config.yaml
model: "image diffusion model"
image_size: 32
grayscale: true
conditioning: "none"
cond_dim: 256
norm: "rmsnorm"
hidden_act: "squared_relu"
fused_qkv: false
inner_norm: false
expert_mlp_ratio: 1
beta2: 0.999
eps: 1e-10
max_grad_norm: 1.0
cautious_weight_decay: true
Rows from block 3 of a small image diffusion model, named by matrix and row number. Rows with one number within an expert belong to one neuron, the router's apart. Each number is 128 + 24 x the weight over its row's rms, rounded and kept within 0 to 255. All counts start at 0. Numbers have three digits each.
After each expert's rows are labels from the 100 images, of 14848 (inputs lightly noised), where the router gives the expert most weight on average: "top examples" is what is common among them. Only what is clearly more common there than usual is listed. The data: stained colorectal tissue patches (NCT-CRC-HE-100K).
# router: router (model.blocks.3.mlp.router.weight, 64x256), inputs 128-255
# up: expert up (model.blocks.3.mlp.up, 64x256x256), inputs 128-255
# down: expert down (model.blocks.3.mlp.down, 64x256x256, transposed), outputs 128-255

# expert 35
router.35:111153115072163137175123099154127126143138135142129164099142138147121139102118114151152156083103146136133109152159148087099134112115100081161093125149137160112128109132121092105157157130120111172158134097099114095121144121185090127130073167112146168078120124124145123147130154116111127103114126145121104120110181118156162143135148130150109171133151175108120119123151134142119124153122
up.1:219105112138111143152081139121130100089125126183115100144133133118076122141146091136106146080146135149120128123116106145131110134163087094099155142134158127170130151153137180091148103108120168123150107124116118124122112091159136171103121150119144068136110131139122080108142121137134086102082154140103075153132136122099106137126121121100146123128113128096146125115128116174117120108141
down.1:134106105095113152109105156124138128134097143155133144130124122138168061095121113137137153130142139133120124102151112138091115133157110154128081115147118144115140155111135141118148103111128132152149154152139100174191137145107107128154141124150147151115178124110139128140114092131138122119143086144085146100078146059114142165150140107130097143158155120114152116105159105161093115164109
up.2:118070173131068141110127096165107099132126164118136155158131119092106170195118130142104140150141141107151128134127138153160108120109098138103123122134104147149120138145137126122115102105106124138103122159135104113110113164127163152100159094118132111159168098094108120123131144136162121159131184134139160121181128133088117092111107139105130110110141106143099140117114169122148139109128
down.2:145133154127167143099096133122144136151167179127147174147120164115134113128113177109139179140133113127122113117166112165115149108139148159124117124121145153120147155099120117151081149125171147137141128077138102141143131125132156120112126121112121199166184144129121151154129067120129169120118108140056150112127164103142124165106110107124105131143138123121124128103147080128099131150135
up.3:102130143112140140106127129131116122149136158100112154129156092079097159148111127166102144154155122089144111139136123162136125160081124130098130109101122126133116114129131144109130137108131121140104135141134137117133111117143122153109130114105113098141118122114117136090147152130162112126143113114141138148165122135131156130124099145128161120103120150111100112129131111111162141059142
down.3:120137127126159132134102156140155127175134173131144180159130146125195111093136129134129189134129096116159107093166125115122129138103113150126130121136151158112134135151108132135146118147141125117130162110160111138118138106149120103098127119107126151130122164163135147122125091135127118117111105161120160094143163103163096165124156106154081109155145128119131131119145102154063102179129
up.4:152125096206121155118071144089082114120148148154100126155149125118108133121143074107103143150130113171097122137149126163154089091150135128120092108111140174126135157135113166082108152114112109133107117133112111133109108125111176128107142124127141145144137162122112125151158130124134145141117104094141108157155166163132135092114131125112113109113116143078110136130117168132130095102118
down.4:121123134147161143114091144108121120159148117140153152150117143115136128071135162142144162154146098124153116071162128174116133112135114156156123091142127150120146153111113159137141137138141128151161167126127100144156122120140126123114129078117107168149186166140151143171115061144158143126135130162118171111114149097142131186122162117103097104151156120133120120112151061130079105180135
up.5:156117089168087149133150095099155133124142155107132104144120102135110094152110120156142200128136088137127105102112118124147100149138123098096139136090081092226128137125094128126137134131151116139095130120134106117117114123130111129134094135128114089158090163134099117138140122145106085147155114135095073108110137099094132114141142115139123105110148134101100100143159110128116139146116
down.5:102109102142115134112122125149128146120126146121115096105147143113129136134113137107099146125089163142126118164138109111098116105127117141138129094138093128129143118128145104114133153172117175152154142168100125113096101103123137104167167123110144158088115136113139094121045120139173112136122128099093163101144179145191149174174127145156139146148088099128116159142141116128104142119101
top examples: tissue: debris

# expert 31
router.31:107159110125142130113134091123116130108126148139144114122103127129166128136067136111136138099096121138112125170134156092131128147126123105121113115148131200158105117113127092109120107145087121153140156171159160128150150131111085122141107165126134167081117069102147090117146154143178077115112141137103144100145137111134136163117126145149116145156136121103114141128133151121137145131158
up.0:127115146100095147149117153107104145138095111115147136110097124128113160128139150108153151139100144091096132120103097145149098192141162167142168110115136122139106139141125164102132147174132130075107128123149121134145114113088097092136136135130107086123154119166104120124149123129110139075135160125150150141109143136121121104100118130090113115144127120149160137120075124123124112064140
down.0:139135113138132159093107075123106113143134081096144110140111155094110134118106136142124132139126120132113137127085111142112138093138179134106140110171128197151127107091112164114123132121148127148164146109099078135138079123144134123160119149145179142133131128122116108097121095163126143114098124106135121130135153121158160152101109111113136106117112109129090161131111165134125113178160
up.1:123129120139120137120095134142157104163132148133086084117135131135166105109163122114170116150097132142117140168138132145117137082111114132107100162115184117145180157110111147110125108146088127138111129154132158150147175097147130134142119116129143127166139139098092105100137092140145100124133086140118141104114091158080141150141175130128158093163116161114139122133146078177148156125135
down.1:143084093124127146153145115151111091131106077119159116173089143133146095105153083137099090113115166134108134145110133147119126105128131140094151110151105164157124120119107127088111113133112152152165168167082105143141073151113086106145121144150131155105112147110116117106136100129123119164130081120140126111162153106129154120127107074170129089128134090154109117179093174140123101107142
up.2:152122117139147117113146102113083163150101143099110111087174143119097088136129062151152174173126146129088123120120103143164140102146114139103134150107119080133077118132107121148091120148122100104124131149101133110113120103149130130119129195137144120164151102088167103131134155126140125119128133121170128165122086132104129091085123125120128105137139108151116141180087112130143122123134
down.2:087088117112110148136129096096132141153120161088124107089135110125105103180135076127132115132133139119086138140126141134132152132184144172177101145176144112127100118117119152154114147174122131117124149168140109146144087129157135117141172140111116109124137071143170115115130107126147136104118118119147153104120201146161107121133116131124151118116117113078128105148143153152152163117129
up.3:151164126089150130153135150147087148145173141120106152130184115175086098110101089124109136106118141156102169115121112128170110078105149140159117119110119112057114116138094122144132119144101125119105151154097148122100122093145116107145128104126098095139129097086138086169126104107142141140165139160142109135109157141158152162123130101101129128148137144123117104142122146156137110121101
down.3:128117131057144128168127118084133133171101115131118163132111147143152130139135146103128063087113120108096153134135077086139124121111094140158146103119106140163135113141159104120154111117149165155114114113129128118070139102128121132135171150124171119133111118111186180144135123172101119143155131149178145087094109164124125107133110148143122160128139106116120158132160151152094084120141
up.4:129142148116063136131137138122116128115121126166148117130099114140128101150139116164131141116112105113100154127137112091125141140120106150117085165154114114115121194155110118145081115135108142083130115124129123089166135095154132103126138160154130079155122135079110145128162103153141118133161107114150131127124128160062153076140145133115163125118125139121092141161099104153143109102120
down.4:152163117120164162101115082123123097124111105101135089134092145119086142124097152146113126139146123128125148154093143135122138117121192156115145121155124154164122101108098144111118103126134114132142131088108103113150119127127110112130116122145156130141111124110130100076119103170126134105102118119116122119121160116172128169125118123129121102110119131122079164116145190140136103204161
top examples: tissue: lymphocytes

# expert 57
router.57:144110141125144097156105091152111149153162132131153118105108134154130113094123107137126131125131150155117102111152118094101141111109121082108115147157109120110092087105159090121161155147135123116172138141172134116129136097194113129143094140135116167084088099131124156125163124121128166146159093111128141153147145136123196133124119144109139162125114114167130135095154129169118140154111
up.0:111107134157054120126100137096107147147160106096141117115132131119145152126155141129107124116115127099147137140131140135136148125116112150104064085150158135126153113136115159120103139124116168107104063127104122109063138087135147145133115135094106056151147143131107159114146119148166131102121106121126092148139077086116117146125116137090171085123115148138112161117146097122150120125153
down.0:129132142145127203119122113118115150097137121142124131135111128143079169142102113179131115119154102123125096126147128142121143101121121105152100132109114134135130127096150199144166143096177133150108165120106144131092135159120171124088175100120114154123136123178143135104120117127150122164147111125104121117088152125114126119133115148151150115126093137120062147105099094107117182103116
up.1:109108137145092153112104109178138122133134129140159118098139135118136149101162106151136172157108121137124118130135123146175111118114120128135118129160130125100154120094103128137130093163152117133107157133078098135114131119164122078111116086145128094165140138083106118125163131131154139146182170150141150086117130101118119112165147139123164117145129129093105126168140131145125119133086
down.1:107101129129101145114152129141135091115123173080127124067077093131102116165090146175146130132148092151123171152131136090145125124107142158111057135140125120131104144134103130091115140127138129149144044104142101121128113100143119177143112142123123120124129067138113100129128161150088152120141115131114114161123118135131116100144102121142141107129124115103154142130110164128110161114145
up.2:177125142163139125141122102165142120127135105116135085163071083121105150112112138153129157120133117146091126149139107129100126106099155127112146160099121147133122167110149133124131125108117124132119144152128123118141149125105133136124121105126147101119126148126107114143142138150127139132131109120121140113197094139117085085126126126164123122113128098122104141153117057121147131083133
down.2:146117150099153125158118127154105154147098142110142085132157164131118143105140118105148076128045135188120153145106130092152096157136148101167115126129149137136150131135125105114132165108100085167143104160118139144162164154100155129101135092140119136120100145123146117114167158122144127096114113128163094076133137141147113133184142122137117140080102127117106130123155102148140185093128
up.3:155133125169085155114114149114097094170156107109085108165140118105072105153122134141127151110144090123128129121132145124110172122122104110096097133152143161126110135147155110076150118131147178110107094129096137163112154105111122179110167148088128105106141184130132146168170161122159117153130126067087167149139082107155121106105149170143135107116163122117109117129172148136135134106133
down.3:166113105148096158104141137151159118147094128107160150152155119183126109143098131141103185081153137097172177139137161156143174089145098133100117168114127142130092096098099120163115129102114155102155155121102109137122077096146130102143107153096132158114120111128128094169134107114173089157150156135136173152160133131153119131069099152103136086144139076107110158167147088148145091140114
up.4:110106166067085191094104134106125061102178102134110142169121124127096145128083139123108129081097143156172149153128110123125089148124125130115119156117139087125101125152116110093116098113127111163096108148135117140103146119121152163116109148101107103145163164161097106119111121102113132100136122139117152109155089124184073144137123106085133138132099117103132139091137137138116115155143
down.4:132126113096135135132124130164140117122160024104131092167110118164077136098120095143105167114121145136122133136097128181118146155173136095131189139103108168156098165102135116126143120143140152089113108124108065149084115135144150097133182139090150179130107142110105136126137096118146108146128129124164125157148172117106081139091117134138162145151139124097110154128127153142133093134119
top examples: tissue: smooth muscle

# expert 14
router.14:132115107072149083135164154144145137151110141112142120137126140122099177112133127146093115110116135103092121144128139149133140126103162095141121150205132091118173115122152120121161130108123117128131084135163120095136133096201104116131089132108122175126135149116063128135155094128139172128151098132086163161104139136167152133134097121163093129128103139120101131142140089167145141125127
up.0:082118133125133157083095116107091120164101152140107082118126137127197129101110115111094123122138134163122135118140111127119181139092089128133149106119169118163126117146124170133122110120151141123133123126103129193142103095154145113139150152110114084105116103136136111111171158138142108116116129122097134145090118121129098129122124126109134122117102114064161127105111146155115098093146
down.0:155130111102122128095166156123127143117112084097147107163151103098109132135138114171125095150144171098099149127118110176135105098175116077123121144138088128124129147157127134127170148087124093078129150104076145115132138173138073109166143135082151125119138131127123095123143149165137131139103131114092134107106121133118131058106103157168150129112145151120154078141079114094151146175100
up.1:121104182132095109160097131131135117157126116130114141113174121153090125148135079154099148088143119144124106142097151130154129138169084115125092094108121066114136103164156145141104106121142121111139088141140113109145165091145130146123118120108086128142161108116159078164102131112137151138110077123158108156154115061120112119132141141117128108123160125151116142142075136149137131144121
down.1:119140173184192132132133117150136137142153084112154124151163114095119137122096120120142109157108129180116146128117128151111121141133156120119111148121117122126104144112131098155124119171143183160149064154130112099086143148171151142141134130125151161145141125164105112110128141142170125158137116112037148187159143119130089176119124114156141143123136132138126151135105081130118141159126
up.2:113114124133116122136116123128134102167166115154130121145152086097137116154102150165139134080113143133135136137143154167144115126160126106103106110124143135129145132146121153131118159131145109141114161114126136136132159127114145166154126136109122068153105126135128111144084146111104123152107097083098096130134160136153100140145141150136148142090110164119140137111152119135106103118163
down.2:134132128130085156136140146076126144068111072147133131135160128081095142155138115161158104125103128137141116124092109128119145134120095112133128124158120108186120188130137139134142143071120157104136109074147137125062119167120103104121167148153104085137196115084135134110136151156133135131126105122110132127119131161110125102124111142117141131144167164087127094137072105121109125155129
up.3:138130159124109140130105108128112151097142117124138132159168113149120126150140165156155176080091141125122118111110100132156125085100137131119125101139152118109101129111135158154125181119124132106113124107120149143116140098140137108147128101104107096113161149165116129149134155119109104122110137107126107107126176162150131103095136118136114109143130093168132140095115164084148112147167
down.3:168112095116108135106142173131119143109119091105148114185141119121128105126139103163115084092148190124137150129119126157125104112146142108127107124139104110169118103122124139129170112111140100085160126136111155145142130152141084111177152141091131117078163128123119132109172164155148126137132103114121149148133161153121116103127130126188117139143144129129128078172081105110165101197126
up.4:117150133103096188135133125109103148150111108069107123129134169123143117130111124133124133096114135176108129127134097107111115087109096128149158135101116138078099168149118156122104129087085107115144108124095159142114095114106140122158163141123095086112122162147120067124118114130138119106127184144094120139126137152081105105119140124096111134147133138086136144129108132116145084083112
down.4:155126117153101136082151145137141123124127101108155094155146107104126129117122131152125113115156188116132158116125091184136123115157153130119118133125096118117129126118142135113138104105115114114157146115117130109120128118139124110170155106092136164103134104113120140113138146147159141150142104136152169180121127140111126092099135139164142134155130137115175098149114084098148125158120
top examples: tissue: tumour epithelium

# expert 0
router.0:144134122159085086108134155126158131125112077137123106140110113142115117117161132154083136124095137135175127081081147138107146124155115132128116085100143109136104111122133136142122104075117133115127132134135123139120170121096068140109152178141132089160131146131159141126165127133110150139103147093092147130101142107094086132145108120127129109128137141115100104119104143092125173135117
up.14:136118071140123117125145089089129134137117180119108134122118158134163151161126168131115133129141147130135132135151099123130175138131133149126119120146108125135133139070123237160130132153137146179130118128155132111122138117138121127145104117141127090167093152118161130101149129135125085125131120129120138084143143111165145127140134137140174105124100121124136116123134092130119131179158
down.14:124127136151080122123151124151100111155106099145129135136122132143094143094092124027115125089113129137089152114140109130125135118109106109132154156127095138122133109141158112097125111111138119107104111135109155136175118118120143122101115070109129176131099120118144122146147143128141125111135162127105106190135135131102146149144138099120133114119128114135095122140146077132151160139128
up.15:137127158142122097133086142115136115114129131103156122103137156157199131117129120167106154120129107118134120128095147162144128169166095112141130108104112103151168092100121135111129120133108099087122166103107167156126128149118137125133121139160126097118119058136116115141136181169122123130097091110101144175080085096173133176086094115126131104118155099103153159119117123143109117155139
down.15:144164115095124163110108161080133151116093130108130158111124131138099101118149161117104160127174126079118127125138127122137111168100117099110172104089117149120146151141122193109140112086114144144119134127121131154097127127088100121111138114139095097099113112142154122165108108111128138127118089111149097148098127149124118140159118154141103137124122155152117091090166119100093119150126
up.16:128140119141186152124118086153110117191151137118121151155071107119153126114080142125120090102122141126151160115140120107144089079085149165134151048104152116111118127141117184126127130103085168123103156170113138113094114122126144144152107104133127152149116126151143128109133135145131122122138162116142115145116117159151095109106151132153116138117121148122145131122136098119142054104165
down.16:141116068169118103138132135159100114142135126117096158139152141143077103135104117102138137117169108149115133111144118150132119139155140149132114093110146144125100116172090193102128125130166125144109115119132123136102147114119077125121145092087120114129095154130148139140155157129139121123136118122167152199135125125118149144133104131101140132122147147128097094113162110129132136163113
up.17:122136130112122125110132141152089084077110128127136152087096158154089114158129164134107110121126102178088120172174133114096165110133113094085099126170159140143161138124100141150133108082126150156150154103090121127125149159119120137157170135142098123089134145149111103196144105112128076149183112118154119100096109123126170093160196122147135159106117117139125131088111119179101142098164
down.17:117131129115108159120141112169103137127118150143141127149117153118167149105127156113134089163119147154132147115132151064083122115085115088096159147099130130117106147096171123142125131115126097154170108111123108138141154108105148159154121154167161132171132089133182111088076103112131129137168104156142131129093155118103136149139165153128162148135131119122153099098142159120164132111117
up.18:152142122145099066097135139149156150115134130104120152113135139177148182169141172113135124108091120138127102117102065175121133160114105132120117132149145134163160133112118114165160151164121167155134119088115143149158134089091138133177086121108091122135100095117132121114113124125092135075118121119159147151093132122113111163165079160105116122143102117118213147109167110148138112158124
down.18:137115114142086138126151129149150115137154144120121142098143134127131111167138108115113145127127124151149156127095120135096128177137199131109141135115157094152137129137105121113117115073145172174145141123114118108136106148147127134115115154093143108118112103110100125139119127123098110107085162109131130116122143151154128110134092115091151109150119139104040151077087146103129143153112
top examples: tissue: lymphocytes

# expert 12
router.12:146140095102120148121142126179103149154131135105134128097138135116133106095128101123132177119089172165094080138133136116113161119132085119136092142137131121118117117090181113130152122139118137147154122085168149102156133107173122118152116151174105139091138114126136130150123093134171139124119117170117110081135118118145128145159117152153090148148082154118132124083120124116085165153120
up.1:135087120101126083081107120122130130101083122123130143121099117094091141101127144137141121132151124129164167187153122144085148134085111109077085093135113135120122167100075157128098122143062124120181119106147092127116135111113126151132104143105133086155110117130123131077109125126156119123098121148116143153092085163148123111109090115083101115096132074144129143156129127145136152131142
down.1:139123131081132165126158130180108113119114144193161082152142103128146088144165166142110131136141127144088115140111148101143106112137135105145065128129140077108141145137120143113085130141113157104103173112136094114114118098129123106148149142139101124142100167177156112164147132135098104116094146165125148080139115118172082161141118126098137115125124172127084146160130139108141124083120
up.2:117106097170145105112151113150134125089108118149146112116119120135098156152109148204118127166145179142157166128122134137070151150123112129106124116130094158148098154101112141139112119118121124128151142134131110142174128138111104104115139093098166091145101152155155126121158127161145097170135076120118180120118140129117120154107116114160127125098107104133112117128129092128131156093124
down.2:147148111095119137111145133123097131144102166146105140132116137139125118127143106153144111122132108127111097143146139048120118109154100126161093140116099090109143122100131155094125125104092125093099161150108128126142087145110121127144109173131108058138092149139150106157147144101107106140152149140122159096124118097151084137148069135108117135138119126168110128130120171096136100059114
up.3:173101135109168090136140130098109119152144142200135118138122125123098114087148139105118101126111159070097146155147114179097117159142138147146145115095148102128114133137112139083131082163121123112123072113082075148144131109112121065142098097124132150124140137139092143145138152163118136141130125139103125105090139158140101104136137097113119135107142137076110118118157186138148148126098
down.3:135127093117115124126109132044155134159125116110126137166098104100116150119114126102142122135121087174130080138146108128137113087177102133156134130136146128142117136113099136121134147145140126104111128134085122108121084135159133121073110140199098139115160153075128148113160130142172142108171112111136134087133171149158113119140105120124117105109115111132098150154159161113191146167115
up.4:111148178110099131168098107116111107134108129130092098155111130101129138113131142118137100109127140118125112133101080115147110093071142126128100090146093107105111125184138120126095105134092116129131109167100110142093124128139156124133124117130124138148151132130154072122145114172103132117152117108135154118135148132164130079145129120124099104135163118173133141158143130139151118150138
down.4:125150122167098132117130137144126109131129103164132154150127135130196139150090123131131089121136159117145121118116124158115146111117122156161146162125045103184105119174059139105150111113125108153117163142158154156169137132129115127115101114160146145126124129140112122108109143117144135102110110128189111149109098134095134160105118134089104100143157124129089109144095109105173151170186
up.5:124096125130094114120180160102136137133091138162146145130125090097129130126066140102102094123150129098158094138118146131132113135118168131107115116114095126109099148148110139138112170119137116102136107144148116126082134149134160098145125101110122094134097134130116125072133158131115090149099141114114099128146126163064117150112102114130167149110159138104127140113112106109127111148080
down.5:109093130168105121096171165096155082126103122127139132142105101139093165161104155140101125126109111132098104176126184161133113103145102143141103150135165138141127156145133112104103119176180167130150103137124114103111108141139138113143141135156143133153158114110151114128167128088098123135096147117149136160096197089163143127142150102124145145130124145107124131100137153118119169142129
top examples: tissue: lymphocytes

# expert 25
router.25:117138113124156108141116129185160115142147122130148125095131164134116117101090111107129123111132125132163122109150132053105146142094166096098109158109126091176126100105114122128156133098135111131168103086146138105157124130178122118150106142132122157088125140141104138116138108114142185130114117166125108125156078130100145140121106148152085130143091179125127113094135122144076154126122
up.0:111131114124117121122180122161140116157097188118129134112141145113112171144107120118120103103143137079092113150143125107145086121088126132161131147109121124096107111117137162095136167160130124128164130160131118154127168126132123108119139095118126160133139151139199098092146123134142113144137133140194096102120156164113080119142146121143136143124136115141125130136054092113120140111097
down.0:099138131165094152096118149131132126155132119148136176115141125133198132094107173110117160149137113167156105123110135148123126112109087133122122113154144141158140087118125114118136122079168139100142126111164120148081113129150098102081149112090108138129119124155133131136107107108108101120118177131143110091119142152121136145146127109126106121132146216153107065136136099156163161173097
up.1:086129103151084153138092152112130131146162126100130136124146132139136144139121087111118115129133130120106126157141106119156162104106144138121108113128133131118113169148125194137103113155141132125109128115129143111114126109131132181119147140098080088166135150164119084165121120122175106131151150135123107124096110138153109147106114115131139124123092128126163124097134121155148107099138
down.1:119114155112148121107125076139162086098039138082133132140159151043131116141108135143121140099103096126127152124137095160117115143111096161127161140118134143118116123120118161122118113107119118129154136131136116106142128109101169149145082130147135145128092123105075120116137138142091094122161119111121089183096098105137114119084128125127100147158089126129114198132171124111103150117138
up.2:143121158097110158093165134160110142137112174124143148119158107119128134122149136165128122146156136130148106132121108126132133153050148143118096108091151105139115157129099135134130128110163156138116111116131118120161144102121147140129137059112091115140144171119109138139126141101131121113157115136092108120144081120101126151140134127102176145128119156117154139118137164136121066139108
down.2:148125150192120180165117098117134166144123095127101120109125146111118143118116134158136124184147116155108127129138121107122134174105109142122085140114151113188138167079149126154088108062128153151107123118140145107114096133088187149134131121149129144121089144159116110108088103136132112119062113116102120127123129108122105145118102161138129154150102148132104158101125077149111098127152
up.3:116129135083152139168171145133062105168131122117098125179138127136142168091132155133106138108100131193096145113115074103130150107126154161143117091129115102142120128109108171158101144128132118099082120133122142116103128133146117081107127153113114078141135139122124131122105108112078134111125122150091171118130139126148120108147141104141104123132137112111146144121118151104173100076086
down.3:111086146184125134128124114145108143081179121113144105130141157147147150133140157131132096123112140112149099139132153052129105182083082117148130110127111128126070089144136139115118147131108133129139125145082127153135109131190136123091135122114118115187132123108146119111108139115177142169119100122149151120146169128146128147111091078156150105125120170105134119153138167121089152109160
up.4:169121159159112129118137117090074111156098122120113125169143107123103129127176152159113171121133134123132125124120104115113118137129142144117116110159124133119125100122075156138097105108118113129113100122114116127147118105093116134143111149109123094142168107121136087108172113099112112113123124127188112128085182132140173141090091118120133122129147119100144102107126140117158121144143
down.4:122133189131147149134160097148087123095124100151110089137170166120132134111182127143108128117114133126132115140154118067101111140108074130149152095127135122144138167067173169115104083146133191142145094121093129099115094122113200119115103120127137122119113175118133155112116084122147147172101108126145168160147147142156132115151135114173135129129110135140129151116143149139105167113179
top examples: tissue: tumour epithelium

# expert 50
router.50:129154128102168145179108137105144132137118157114158091129116110134129117117137144133084102127121142103108106131155110096136115076115109142138156135157151125142131153115141113127194136131114123103142150118166102126127151094156123106116068124164123197112117161130072129154140094141118152106120140140073163113129141118159117136161133132126098134121131142133088102137131118125144160122121
up.2:136098153119129082084125151130136093120094149175151103111145130098070175121102131152136125140138124109152097151121126102145119087085087150144094120126105127163114141134078140121083125141101089124147130149153148120172157130136123098123116128107131124159167093153132121119151171121129106132112126133127117142125128126154107154122107122100142112136142118127131157160140098137157137118123
down.2:136103145155146132141158134155128105100130158139122103138128149094083153117130090111105128071091132132124131095131095173132145140078119186140203143127085147150156135144128144122165125132129157160093138162142156148155131140125137108157133107109137130113130139115119098099132142138107140117084151115106113139125136110124126173092126135159127130132152116097143133140103068096150123150165
up.3:112127126129107151118134111156027129156139115126145123123130121172100122100100129152100142129165147146111117121146137123153121123124101092123127084157103085159095130161105161127113107099117096155100146119111128168123102129168140148126125100145109123148117124135116073117131178120094126114106126130103070139069132149142150118115133094087134120129162087112170152159110130145098081126141
down.3:129050143132142157156131148148129129166178180161158159124105106098134158085154134146121143146084102166084109157120118174153135127131130132139124105137120150178121097110148136131132150103143120150118106156105127081143106137145140124135150096144149127140171141119135133108145111132100126142129092112176107162096190109092148165107132155114162164167171163164130137125144079116152108151119
up.4:093126121172146107099113097131112153100088122156141113111133137150125100092109175141181132145109136146127123122145117117137115109166131146151114113092127141148136100108100109088122153171111153110146142088120154171161136135131146101131068119192110116175094109145134128107138141174126099088096122125081101158105113119197133124137137146131093131133138101099161142156145099124094093121119
down.4:133146117115132147132150111119143103120151105134167145131121105106149156150209108135144115163136095183143140103120132105140127145155163096120123130159122119161086146094116127133102139152119138108169161166136101186094053126118114117082120152146163134145119133132142116132100123085148103136134110074148105169134128119150128125111112094108138090130115108126099164146131122105119143101116
up.5:144107127088120139088123140091117095113122132102145109143142100112147106145093129084115141113128140131171131129117125107135115169101121131150143119102082138089103099117126155131122114109069109101132104132121126121124094105135129087096106156132131125135148114119097135118143145130110140147124137115073057157174162086138142119135131163137128082146121142119120133149111108138092116145066
down.5:135136102150124158132117099155142114126112146122085130191116102092184131134117132121105150138139108128118126115130083140078142135098136152103148116101151111111138095134147111169068141195134084115164139125128114102134091154138134139122120131117153120109140143201101149149121118167125140124135133125119160145111182086171156126098156154097081129168112105137130157114106089145161144143172
up.6:102129135132138125092063145142134119116090128158135117091130149139104132156090124123116157112117111136167128187109092099107130123072136098088081124066136141143144143117116117102144162153128113130110117107127150138098127137087132164157129121093106128132140141145114128145125119142131120080125165100158089117071126163096109147136102121105130141112144112130151151095138106140091097169136
down.6:086154090097073113096152138096092096105101171155159124140116132089128139099108162091144145144117145146104142126099134091124120133114143092104164116091122146113144165120104111131128105127073159116125125145168115161124161145116123103160140171160141133170105138137128147134175106155115151101137111158128105102141084123142158115175172145147138130133132141145127115112113210114127135087091
top examples: tissue: smooth muscle